From a checkpoint of a small masked image model: batches of 64.
Rows from block 3 of the encoder of a small masked image model, named by matrix and row number. Rows with one number belong to one neuron. Each number is 200 + 40 x the weight over its row's rms, rounded and kept within 0 to 999. All counts start at 0.
After each neuron's rows are labels from the 100 images, of 14976, where the neuron reaches its highest value: "peak at" is the part of the image that holds the peak. Only what is clearly more common there than usual is listed. The data: regions of photos with short descriptions (Visual Genome).
# fc1: MLP up (encoder.blocks.3.mlp.fc1.weight, 768x192), inputs 64-127
# fc2: MLP down (encoder.blocks.3.mlp.fc2.weight, 192x768, transposed), outputs 64-127

fc1.737,217,255,264,147,209,251,209,159,166,161,194,157,191,300,240,198,138,206,270,241,197,217,176,203,154,169,213,199,157,133,205,232,188,169,296,172,196,220,193,153,198,205,190,210,186,188,197,157,175,203,229,184,270,195,154,164,223,186,249,242,122,217,213,207
fc2.737,291,238,206,256,231,180,158,236,167,133,236,254,148,201,171,236,175,59,235,165,197,193,261,192,169,230,234,155,228,229,220,165,257,142,216,180,211,236,154,180,180,215,208,210,215,218,189,234,210,159,175,245,145,238,217,155,158,192,193,207,152,210,133,213
peak at: bottom left

fc1.33,176,271,191,228,157,222,202,187,124,250,202,221,103,241,161,145,165,213,226,262,202,152,197,198,145,210,185,150,113,202,149,164,189,274,261,243,193,135,224,209,129,152,185,206,263,235,201,189,224,170,206,173,241,225,208,189,152,184,154,159,226,144,129,155
fc2.33,161,189,253,197,235,192,218,221,181,181,194,165,240,212,188,221,300,220,188,244,206,243,158,228,260,153,111,202,260,195,185,172,227,147,222,197,257,206,171,211,257,207,173,185,221,241,190,177,132,202,222,166,188,155,205,152,207,224,277,232,117,272,268,273
peak at: middle left

fc1.265,208,185,171,175,152,240,195,264,212,200,151,141,207,148,146,167,184,239,223,196,209,201,178,220,234,188,290,198,102,152,163,131,118,232,246,267,255,164,198,206,199,156,200,122,168,187,143,126,172,231,222,184,294,203,165,247,227,231,146,237,149,210,252,186
fc2.265,185,204,233,232,234,220,195,239,155,130,220,175,161,154,159,177,222,217,130,210,253,240,171,168,248,230,187,224,216,200,224,113,130,175,128,210,270,129,167,185,232,181,129,155,194,204,202,161,218,196,233,121,244,147,126,232,145,188,218,227,120,253,213,239
peak at: bottom centre

fc1.86,203,160,211,224,210,204,202,257,192,220,185,123,219,168,198,213,255,193,159,174,136,203,158,165,251,200,213,202,198,115,207,178,153,141,194,179,163,241,219,226,242,246,192,174,182,245,189,192,224,225,216,170,234,205,231,193,231,288,237,243,148,204,207,214
fc2.86,160,246,236,213,230,258,202,186,156,148,237,193,209,200,270,216,263,283,136,185,259,212,187,210,276,226,228,125,283,180,183,260,269,173,169,198,213,213,206,227,182,174,204,242,194,170,245,203,188,215,172,168,132,203,127,219,159,182,224,205,159,182,192,169
peak at: bottom right

fc1.204,238,174,192,166,150,197,225,186,194,158,228,152,160,258,245,170,189,145,139,275,252,215,134,210,142,144,221,204,201,206,165,210,183,250,210,209,172,214,160,202,201,224,185,182,214,250,138,139,133,217,234,176,242,186,172,233,235,182,272,206,121,237,250,199
fc2.204,233,253,142,241,148,188,192,141,188,235,215,175,234,220,154,211,184,234,219,178,223,220,330,226,190,261,227,155,168,198,206,247,270,121,216,196,224,224,219,213,170,203,187,214,184,193,256,286,270,238,166,228,111,229,170,169,198,257,164,185,256,184,214,228
peak at: middle left

fc1.497,213,272,187,195,193,205,228,184,224,285,209,183,164,223,190,200,205,190,179,188,136,171,83,181,142,163,181,175,175,232,255,197,209,143,114,228,212,246,177,122,107,172,223,193,134,179,241,118,190,184,254,254,199,205,169,202,259,240,220,197,171,305,197,178
fc2.497,216,112,184,201,194,216,248,244,200,198,161,226,164,184,173,143,215,177,178,152,217,145,202,189,175,234,209,202,183,238,278,159,216,226,214,192,218,219,206,260,236,211,259,281,238,209,218,245,132,194,210,113,228,244,200,201,178,221,201,175,158,189,220,274
peak at: bottom left

fc1.549,240,175,178,105,163,191,201,180,162,152,203,162,136,291,200,217,252,199,170,202,275,224,86,208,105,142,255,160,197,202,223,215,181,186,234,200,191,243,211,192,199,241,184,187,170,190,181,162,150,159,241,197,254,176,201,196,247,215,273,221,143,257,227,239
fc2.549,256,202,172,261,154,182,212,217,171,161,194,265,252,205,174,236,201,158,250,138,234,211,252,193,204,198,231,167,265,184,195,232,277,171,281,148,262,224,116,137,166,141,208,193,159,179,197,195,191,135,101,207,142,236,178,194,214,230,191,236,186,164,212,241
peak at: top right

fc1.540,167,216,223,189,233,282,208,139,216,241,187,174,279,263,255,213,179,219,254,259,191,190,116,178,182,194,210,178,219,182,184,206,149,176,210,199,151,177,177,161,197,200,210,195,255,154,139,170,206,201,224,187,263,180,248,137,210,234,237,183,174,127,174,219
fc2.540,204,148,203,242,219,253,240,217,246,242,227,259,258,243,149,195,253,223,151,262,202,217,125,212,265,206,183,189,226,207,200,156,149,242,210,252,180,169,226,229,213,149,217,234,154,180,155,191,209,222,218,96,191,168,216,203,135,202,260,180,184,164,110,200
peak at: top right

fc1.325,182,279,155,144,244,273,204,224,221,239,172,228,192,190,162,262,166,186,246,136,177,95,199,202,203,203,217,173,213,161,204,189,258,199,160,138,163,234,230,227,216,224,196,208,282,114,154,218,140,165,245,223,249,229,189,252,152,275,149,149,274,180,211,208
fc2.325,246,159,214,245,153,219,184,265,154,176,132,220,193,182,203,178,214,139,157,230,224,180,212,287,222,232,193,187,191,225,216,168,190,183,227,182,217,134,244,254,177,157,178,216,181,191,277,193,231,245,140,181,173,210,182,159,221,185,210,193,111,227,141,115
peak at: bottom right

fc1.762,217,241,220,140,131,257,247,138,204,172,180,178,172,177,223,239,151,222,203,205,141,134,188,171,191,209,167,177,167,212,229,197,247,211,303,193,171,226,114,200,207,177,158,163,222,215,147,133,216,195,174,241,236,241,173,216,179,212,242,237,157,228,145,185
fc2.762,248,238,200,267,175,184,251,237,252,200,224,284,185,243,196,154,224,177,192,219,192,221,206,206,176,218,258,171,235,263,205,280,282,171,218,174,203,235,205,219,216,139,169,177,266,223,228,172,215,165,145,158,196,179,241,110,221,133,191,178,182,180,159,167
peak at: middle left; bottom left

fc1.598,157,208,208,223,191,193,229,208,289,244,168,194,207,271,225,262,139,207,277,239,186,177,170,229,179,131,169,211,137,164,195,248,199,149,262,203,220,175,218,236,214,203,153,159,91,252,120,200,209,266,184,172,191,236,225,171,190,270,182,212,160,162,189,175
fc2.598,184,188,195,217,239,129,160,218,199,178,202,192,157,224,284,213,229,122,170,173,249,182,170,227,163,182,190,227,215,234,200,260,182,198,156,210,206,297,250,197,195,227,220,170,187,300,216,243,164,225,167,209,75,228,225,116,209,169,214,142,204,206,219,213
peak at: middle left

fc1.277,184,237,238,204,188,174,188,161,232,148,201,200,163,159,142,150,153,229,203,179,184,207,214,149,191,198,181,193,138,210,196,209,249,252,130,214,233,160,249,204,155,209,178,180,177,252,242,240,193,220,160,219,204,260,221,188,195,244,115,250,248,133,158,266
fc2.277,184,190,205,208,199,170,163,113,219,188,155,144,215,145,163,180,174,224,216,204,192,262,260,242,285,202,204,211,235,158,217,231,160,148,156,227,120,196,173,172,194,183,201,161,157,169,211,142,153,191,187,315,240,187,236,202,219,180,266,106,271,218,128,178
peak at: bottom right; middle right

fc1.180,247,178,211,177,159,237,220,144,247,237,180,182,212,190,207,153,148,236,244,243,144,183,136,195,101,202,153,235,175,215,202,200,179,230,243,145,240,182,196,163,255,202,220,273,168,181,129,182,193,202,158,149,226,224,131,221,205,178,242,275,220,208,229,222
fc2.180,202,215,217,223,207,223,226,156,291,290,213,278,233,187,184,159,229,237,123,201,191,207,124,196,231,235,219,169,273,221,169,198,224,262,192,213,162,215,250,203,211,139,184,276,108,197,206,190,163,225,197,118,174,168,185,244,185,194,249,206,270,208,154,201
peak at: top right

fc1.128,144,134,140,201,241,247,221,178,180,169,191,226,198,180,194,217,198,140,74,203,213,163,160,132,246,195,169,122,131,227,222,208,185,187,258,263,187,180,175,189,146,220,226,198,168,246,207,218,224,152,211,170,218,248,236,230,209,244,161,152,217,218,187,241
fc2.128,268,213,202,235,148,196,216,169,215,207,252,209,183,229,158,181,212,164,138,173,200,172,243,152,163,212,176,149,279,216,201,236,240,168,208,257,145,206,271,275,194,223,209,151,169,150,197,225,191,240,245,239,183,275,253,153,252,260,173,206,181,176,150,203
peak at: bottom centre

fc1.117,189,254,181,194,116,190,244,113,207,143,121,200,225,265,246,190,210,190,149,147,243,169,265,218,140,168,236,114,157,183,207,293,202,132,166,177,190,239,233,177,146,248,170,214,159,219,251,223,234,209,167,200,146,273,184,146,215,237,204,169,241,159,163,159
fc2.117,193,146,186,283,148,225,218,221,254,141,174,168,236,200,234,150,177,196,244,156,239,188,255,227,177,257,308,171,187,233,151,144,152,167,250,227,296,205,237,231,189,160,227,243,194,144,182,161,234,249,159,176,238,277,166,179,220,184,117,185,128,168,223,136
peak at: bottom right

fc1.49,233,249,171,153,141,245,259,196,189,192,135,219,79,289,279,118,225,162,150,222,209,151,103,201,195,201,175,216,228,183,151,264,149,244,208,224,213,211,216,191,222,236,160,176,157,184,178,189,161,227,260,216,193,255,135,225,284,216,216,223,195,257,228,241
fc2.49,257,213,207,207,205,185,187,274,172,135,215,195,236,226,214,237,177,194,114,173,154,197,210,229,227,225,220,131,254,294,150,240,239,186,152,154,148,271,238,257,191,185,174,272,290,119,201,264,141,121,169,167,207,234,202,214,205,286,227,268,181,206,241,232
peak at: bottom centre

fc1.284,202,247,227,211,257,224,240,192,251,153,198,149,185,254,252,199,288,206,262,188,213,135,204,142,183,198,157,167,196,149,236,258,181,148,242,219,228,255,233,172,214,219,179,143,205,246,214,161,190,196,201,226,254,201,238,232,252,223,258,215,161,107,213,221
fc2.284,205,223,235,210,212,235,177,203,211,148,52,237,191,204,158,245,254,167,253,188,218,116,227,257,255,165,220,153,182,191,56,238,222,205,198,128,177,200,203,140,188,146,260,202,200,232,211,208,174,168,172,147,190,193,177,214,185,217,169,258,159,210,210,209
peak at: bottom centre

fc1.711,169,246,207,226,191,279,242,196,230,235,201,130,172,253,221,151,125,145,233,182,225,88,203,132,253,142,218,118,202,194,177,211,245,204,172,141,168,189,229,208,172,242,202,209,197,242,204,237,282,215,204,216,231,256,246,156,171,283,169,228,203,173,140,161
fc2.711,204,190,235,263,260,186,239,273,225,204,214,213,199,204,200,204,208,206,236,173,233,176,272,201,209,268,221,160,220,149,265,223,225,168,222,154,125,201,233,187,232,158,177,250,183,175,193,194,157,177,173,181,174,200,93,171,158,242,225,158,267,169,192,148
peak at: bottom right

fc1.490,256,155,162,257,144,166,215,225,257,228,165,180,188,151,203,180,188,171,201,176,244,159,227,216,204,197,217,231,186,232,148,167,214,230,170,226,315,158,117,206,161,179,271,176,217,141,108,164,204,174,215,217,180,191,172,186,249,183,136,195,229,303,233,205
fc2.490,203,240,236,264,222,211,214,276,191,205,201,182,225,216,164,219,231,198,164,195,147,135,244,200,284,178,193,131,267,253,188,203,254,246,105,209,152,199,246,229,218,224,188,256,190,240,283,331,234,209,143,180,162,215,185,217,221,205,212,230,187,219,164,264
peak at: middle left

fc1.359,195,213,208,236,160,212,154,203,320,207,208,100,249,227,177,139,177,257,281,215,128,185,264,197,232,223,193,223,225,144,225,171,183,181,163,124,159,172,256,174,186,188,208,257,142,231,246,168,235,290,214,201,197,205,161,151,191,226,215,260,134,174,164,214
fc2.359,204,169,211,222,203,124,200,221,181,202,181,172,222,225,225,235,256,262,185,135,242,188,196,221,252,209,265,153,238,182,144,216,256,221,109,206,148,251,257,243,256,275,173,268,193,177,150,219,173,225,247,242,176,161,233,180,236,207,183,208,149,259,180,209
peak at: bottom right

fc1.701,231,243,196,149,148,251,176,164,231,146,201,183,248,209,243,221,181,258,265,222,128,153,226,214,189,158,287,194,196,130,229,244,219,192,235,182,151,169,245,185,164,128,171,152,164,201,234,89,184,186,193,234,199,254,246,202,276,166,209,220,91,142,185,180
fc2.701,206,219,232,213,181,170,190,246,194,189,196,240,234,213,154,130,222,267,98,189,205,220,221,218,215,253,205,175,248,274,191,216,198,243,157,255,186,224,251,289,215,169,191,221,197,238,268,212,212,178,168,255,156,181,200,225,144,140,206,210,137,199,171,218
peak at: bottom left

fc1.524,232,185,239,220,172,189,232,251,138,170,201,195,149,312,229,173,277,246,175,223,265,160,169,210,164,228,251,235,205,209,209,160,204,193,230,224,168,186,163,186,174,196,181,118,217,154,173,133,165,167,233,208,207,174,187,178,213,195,212,188,121,259,217,201
fc2.524,247,198,244,271,223,206,153,228,184,178,143,220,205,203,180,254,222,195,188,210,158,200,300,214,285,232,188,207,190,280,155,144,185,213,126,233,181,179,203,244,178,171,207,272,216,208,187,260,240,226,191,154,177,178,183,252,188,145,155,184,212,200,134,197
peak at: bottom left