Weights of a small masked image model: 5.4M parameters, decoder layers 2.
Rows from block 4 of the encoder of a small masked image model, named by matrix and row number. Rows with one number belong to one neuron. Each number is 128 + 32 x the weight over its row's rms, rounded and kept within 0 to 255. All counts start at 0.
After each neuron's rows are labels from the 100 images, of 14976, where the neuron reaches its highest value: "colour at peak" is the nearest of a few named colours to the mean colour under the peak. Only what is clearly more common there than usual is listed. The data: regions of photos with short descriptions (Visual Genome).
# fc1: MLP up (encoder.blocks.4.mlp.fc1.weight, 768x192), inputs 0-95
# fc2: MLP down (encoder.blocks.4.mlp.fc2.weight, 192x768, transposed), outputs 0-95

fc1.515 [160 123 149 111  79 144 113 108 144 136 137 148 156 125 144 125 162 105 113 160 167 207 131 157 142 137 102  78 129 135  93 116 180 142 117 157 130  89 120 122 135 155  65  67 162 138 168 130 126 103 116 129 107 121 143 161 102 173 144 129 137 148 136 117 140 117  81 123  76 180 159  93 155 101 104  80 152 121 128 118 109 148 157 143 161 121 143 119  45 118 204 161  23 114 123 135]
fc2.515 [ 98 157 136 102 126  97  58 124 134  97 154 130 144 129 113 113 122  76 155 112 124 114  96 141 102 106 172 101 156 126 114  82 146 118 203 157 108 124  91  31 130 127  71  92 113 200 137 109 157 163  91  91 196  92 162 122 147  86 161 113  89 188 111 131 134  86 116 162  88  92 175 125 141 124 153 127 120  80  97  75 149  95  99 143 153 138 175 152 153 185 163 131 129 167 116  93]
colour at peak: white

fc1.53 [107  90 164  98 127 177  84 124  88 103 118 152 105 149 141 178 145 106 122  76 108 115 180  85 108 140  44 163 128  66 158 176 118 107 149 159 177 158 189 130 118 152  97  58 120  75 110 116 148  82 131 134 158 109 112 103 120 132 139 167 177 120 114 125  60 159 119  56 110 156 118 150 112 169 112 119 157  94 122 169 147 117 140 129 181 119 154 120 150  49 104 138 150 140 103  82]
fc2.53 [114 195  94 119 144 136  91 173 133 177 149 122 127 150  61 150 111  86 181 180 101  68  94 110 127 130 103 117 113 134 116 116 143 141 212 134 122 162 158 107 155 134  84 146 122 121 137  71 172 163 149  48 130  98 150 123 117 145 198  90 130 130  93  97 141 122 151 122 127  84 134 170 143 181 163 151  88  62  69 118 143 120  88 116 134 153 107 102 180 145  70 153 163 170 169  85]
colour at peak: white; pink

fc1.747 [106 155 100 146 131 111 135 185 104 110 161 122 155 139 174 104 174 133 184 141 146 104 132 133 114 125  76 122 216 147 124 128 191 116  95 143 143 166 130 129 105 117  91 135 130 123 149 100 145  94 170 141 134 133 122 134  79 147 137 136 145 154 167 131 118 135 126 157 129 189 182  91 122 140 136 125 141 133 173 182 122 149 174 130 125  83 179  83  74 106 148  78  92 146 137 149]
fc2.747 [149 148 255 135 109 152 114 102 114  97 154 173 127 129 105 123 124 123 100 102 165 101  82 122 134 127 125 114 179 121 107  73 136 127  83 152 126 137 131 181  88 175  95 110 112  52 179 115 157 150 124 173 146 146 122 122  63 101 147 148  83 131 206 151 159 142 125 176 137 180 130 151 178 137  12 139  97 156 116 124 120  76 143 108 150  77 143 150 128 121 193  58 142 122  37 161]
colour at peak: black

fc1.510 [109 139  88 111 127 112 102 137  83 116 171 165 116 167 143 145 129 117 153 157 160  86  10 197 130 110 152  98 136 108 141  72 170 131 130  80 132 111 178 140 145 164  80 140 144  68 140 142 121 152 140 154 122 132 144 125  62 105 145 178  85  69 171 143 149 118 159 141 107 152 149 155 117 142 151 133 108 166 130 168 118 211 126  88 124 125 139  99 124 124 173  91 110 126 134  81]
fc2.510 [105  96 112 123 179  81 112 113 117  96 148 100  98 133  96 125  97 116 167  61 124 147 203 143 157 111 127 107 133 113  93 118  90 150 139 156 147 117  88  66 132 113 163 128 121 163 122 131  79  90  46 116 156 112 156  74 125  60 116  80 103 183  95 124 176 142 125 150 122  33 145 140  91 131 172 157 100 174 118 113 151  82  78 117 113 148 135 133 156 198 119  91 124 167  99  91]
colour at peak: black

fc1.649 [136  75 162 117  88  96 110 115 149  97 165 167 127 145 132 118 137  96 107 165 168 210 159 191 102 115 115  82 135  82  90  99 150 157 114 154 138  87 101 128 133 180 113 120 182 105 166 181  92 124 122 116 128  87 161 164  35 180 140 127 101 136 140  97 206  95 109 147  71 157 153  88 144  45 123 115 103 146 140 115 112 153  92 139 176 145 151 140  48 136 189 138  73 164 135 160]
fc2.649 [131 134 123  76 137 114 119 128 112 105 146  79  93  75  31 163 141  83 160 128  62 109 111  98  69 115 150 141 161 103 146 174 114 121 143 114 109 161  97  61  90 123 117 127 132 179 132 117 127 146 104 106 168 145 137 110 139  68 147 122  86 175 132 101 113 146 130 146 118 111 157 180 120 161 166 135 108 134 126 134 131  79  52  88 126 132 140 105 152 173 113 106 208 147 146 102]
colour at peak: white

fc1.198 [157 114 141 155  52 106 155 124 169  80 120 180  88 177 134 102 130 170 136 105 122 179 159 170 155 128 127 118 104 180 124 172 106 148 194 101 169 104 111 208 112 156 156 160 130  54  90  93 124 132 123 110 135 122 148 155 104 163 104  78  60  83 115 113 153 138 181 158 153 171 155  92 160 117 134 118 144 174 113 105 180 107 134  75 132  92 126  86 147 132 147 112 113  87 131 189]
fc2.198 [ 90 136 104 103 187 136 128 135 111 108 124  88  91 101  49 155  76 137 136 116 127 103 138 146 132  78 152 151 121  94  90 107 137 169 124 190 141  92 128  73 102  62 127 153  67 121  91 117 123 146  87  65 156 125 130  88 114 136 153 139 201 147 116 115 175  78 129 151 107  77 120 162 127 111 137 177  91 114  94 130 135  90 226 135  91  98 177 137 118 134  80 159 134 169 132 145]
colour at peak: grey

fc1.427 [115 145 180 111 144 129 138 143 190 106 146 174 144  90 153 134 189 122 108 167 186  93 117 164 151 100 157 101 181 113 119 112 113 133 126  92 126 154 119 112  96 182 145 147 144 120 168 161 112 102  80  97 150 123  74  87  75  95 131  92 107 154 200 133 110 147  76 134 198 183 123 139 181 171  39 170 143  93  46  93 137 131 107  85 154  71 138 139 119  89 149  67 149 130 112 155]
fc2.427 [104 186 159 187 159 165  70 148 111 170 107 142 128  93 111 135 169  74 127 169 119  97 181  79  59  87 148 182 122 174  78  96 175  50 114 124 100 157 155  78 117 111  89 155 113 199 140 137 114 157 119 138 199 117 129 161 178 171 105  93 168  85 118 154 112 150 103 174 111 127 129 135 164  65 127 119 139  72  80 124 162 180 154 136  86 150 163 163 160 111  94  90 158 176 100 126]
colour at peak: pink; white

fc1.710 [117  96 129 119 116 190 132 138  98  90 109 117  69 101 137 155  83 163 123 143 104  89 115 136 137 167 123 168 157 167 105 197 110  73  72 126 184 193 195 105 129 109 114 166 128  96 157 131 158  85 130 146 113 162  64  88 102  79 132 176 165 168 102 111 117 183  96 138 145 141 103 178  99 152 126 142  85 122  98 181 129 141 134 132 100 131  92 106 138  66 159 118 146  99  95 157]
fc2.710 [147 134 112 104 176  83  84 138 127 108 143  96 154  67  66 184 132 132 141  47 111 139 148 140 148  94 133 122 130  52 153 104 108 171 139 145  73 103  91  87 110 125 138 162 120 132 172 156 121 136  95 101 171 133 157  74 145  80 131  90  74 135 153 113 137 114 135 132  97  96 134 117 133 115 156  80 166 135 113 106 139  17 115 148 152 120 157 133  69 173 140 152 132 127 152 101]
colour at peak: pink

fc1.647 [178 110 141  97  85 108 123 120 123  93 132 163  58 155 134 105  91 159 121 103 121 190 132 116 208 173 101 119 123 130  99 125 134 168 119 204 187 149 120 120 132 154 138 128 171  74 148 122 121 116 146 109 162 125 179 148 145 168 132 164 142 106 131  74 178 111 132 140  50 153 121 166 122  97 113 129  73 166 110  87  96 104 146 123 112 116 125 112  67 150 198 161  82 121 133 103]
fc2.647 [108 147 128 174 142 137  78 102 129 129 127 110 110 117  50 142 124 130 148 115 106 118 140  91 167 169  91 170  94  88 138 101 161 155 167 184 136 110 107 129 138 139 124 167  61 125 104 138  89 144 134  69 173  84 140  83  80 107 167 169 148 163  68 152 142 125 131 115 106  78 120 185  99 122 141 149  82 109 130  87 112  63 104 129 159 134  84 145 122 137 121 112 207 192 126 121]
colour at peak: pink; orange

fc1.85 [ 98 112  93 146 112 170 121 126 152  65 175 179 138 142 171  56 177  61 138  77 197 132 137 165 135 126 101 104 136  96 175 110 124 153 101 134 141 163 130 134 155 112 150 128 134  92 119 104 122  84  78 147 117 115 202 173 130 119 105  94  78 151 163 136 133 106 141 180 118 136 161  96 175 174 138 103  69 167 176 116 141 144 107  83 110 109 120 141 165  83 159  55 117 154 106  94]
fc2.85 [ 97 137 169 123 125  55  82 143 109 137 231 123 110  84 128 151 185 129 129  75  55 119 141 111  69  81 102 107  99 103 108 121 126 146 132 156 118 145  86 156 101 136 129  82  94  85 169 151 154 161 146 178 171 145 116 183 130  80 116 102 101 159  79 139 120  85 112 154 201 154 167 152 111 159 115 138 193  90 113 141 139  46  84  98 160 178 179 143 137  79 171 104 128  85 149 167]
colour at peak: black

fc1.380 [159 127 133 111  87 146 110 125 137  77 160 161  83 180 139 139 129 173 113 108 161 188 158 177 169 185  99  84  91 127 141 143 137 164  67 149 182 144  97 211 137 118  73 128 147  32 129 128 129 104 125 155  93 113 140 136 114 165 108 119 138  89 148 109 143  92 163  68 113 157 133 117 126 144  96 126  79 126 114 137  90 123 196 122 147 135 123 104 124  85 163 122  36 101 141 105]
fc2.380 [147 137 114 118 179 106 125 167  93 118 166 159 133 186  81 174 173 166 162 115  91 174 130 158 171 115 136 125 118 167  94 123  91 110  60 160 171  81  79 124 124 125 136 169 157  39 153 169 106 118  90 113 120  85 113 102 126  74  89 109 117  98 140 117 162 111 141  97 113 125  92 176  96  74 130 161 134 108 112 186 160  59 153 121 135 129 201 114 137 115 131 105  73 165 139  73]
colour at peak: white; pink

fc1.578 [ 93 121  92  84 144 120  88 150  38 138 162 126 133  67 137 178 142  74 169 100 157 108 137 120  91 121 121  75 148  86 141 116 143 103  51  96 102 116 145 111 152 117  99 161 128 127 150 179 112 143 120 120 164 126 166  88 155 133 168 150 106 145 156 165 144 106  97 143 103  94 181 176 139 125 157 172 189 127  81 157 178 151 146 128 182 146 178  90 117 114 143 162  77 143 175  86]
fc2.578 [143 170 247 126 138 130 107 147 120 104 192 217 142 163  90 123  86  79 107  96 118 141  90 160 155 105 153 116 162 148 131  90 150 123 118 100  97  79 138 156 130 165 132 139 134  90 169 135 110 128 105 166 186  88 162 139  96  91 144 101  84 124 134 151 164 105 124 160 103 150 125 148 140 116   1 161 112 136  93 113 100  88  94 142 148  79 152 160 139 114 172  65 146  99  20 110]
colour at peak: black

fc1.35 [103 140 104 115 155  86 157 191 107 109 157 138 115 171 171 100 106 123 185 174 121  62 143 173 118 112 126  81 200 129 130 101 178 105 122 179 136 106  90 112  85 110 108 127 103 121  88  64 140 169 105  94 169 118 135 134  91 114 164 102 139 137 171 138 125  70 134 180 153 142 191 137 159 161 129 129 154  60  99 141 145 109 166 118 130  91 165  88 167 136 126 105 137 114 163 147]
fc2.35 [144 156 255  94 106 121 102 122 159 103 157 184 128 127 147  81 149 108 140 103 154 104  77 122 149 124 116 100 177 161 124  94 136 112  95 152 123 132 111 150  94 169  94 121 121  51 148  85 145 137 123 164 188 135 137 152  59 102 166 149 105 141 181 131 140 144 123 165 126 179 144 121 169 141  21 129 115 143 115 112 110  82 144 116 150  60 132  98 151  82 171  70 132 106  45 138]
colour at peak: black

fc1.185 [ 88 201 161 177 141 160 164 132 113 128 112 114 186 145 148 136 115 102 103 171 136  77 121 121  76 133  98  32 156 119 196 203  90 100 134 148 197 203 177 170 138 150  75 118 123 120 151 100  83 132 101  66 144 106 105 107 117 113 123 141 135 122  89 123 118 138 153 148 113 127 160 218 146 115  90 172  89 120 111 112 119 174  72 151 127 128  94  68 151 140 108 149 160 121  89 148]
fc2.185 [108 127 117 125 131 116  35 109  68 159  85 120 114  60  57 103  72 132 120  83 124 165 114  29 100 145 145 157 113 146 111 137  79 112 123 136 150 143 120 119 169 126 151 123 145 137 107 135 139 129 102 134 125 180 135 121 194 106  94 133 128 164 134 142 139 152 201 136 118  86 142 180  74 108 182 166  75 194 123 103 123 127 120 151  81 158 143 147 149 158  91 126 161 101 114 166]
colour at peak: pink

fc1.719 [134  98 193 173 108 109 131 104 112 124 116 219  84 124 160  76  80 127  89 101 156 147 155 114 128 133  97 155 103 177  87 160 104  67 117 110 146  74 136 142 152 155  78 121 125 132  95 152 143  90 114 161 106 125 135 151 133 156 124 129 177 121 111 153 143 189 137 128 145 180 131 144 128 130  23 139 118 207 138 112 147 140 141 144 106 111 117 109 107 140 112 138 135 120  90 172]
fc2.719 [114 142 110 105 102  75 151 181 120 162 105 116  94 128  91 156  88 113 189 122 129 183 164 132 122 125 112 199 152 115  76 154 105 108 161 125 152  98  95 157 130 138 187 163 123 143 104  93 119 124 130 143 156 143 127  91 132 126 125  98 173 163 115 169 167 151 166 155 185 172 232 120 152 132 119 136  90 160 141 109 167 108 132 142  92  18 136  75 152 140  75  80 157 147  76 127]
colour at peak: white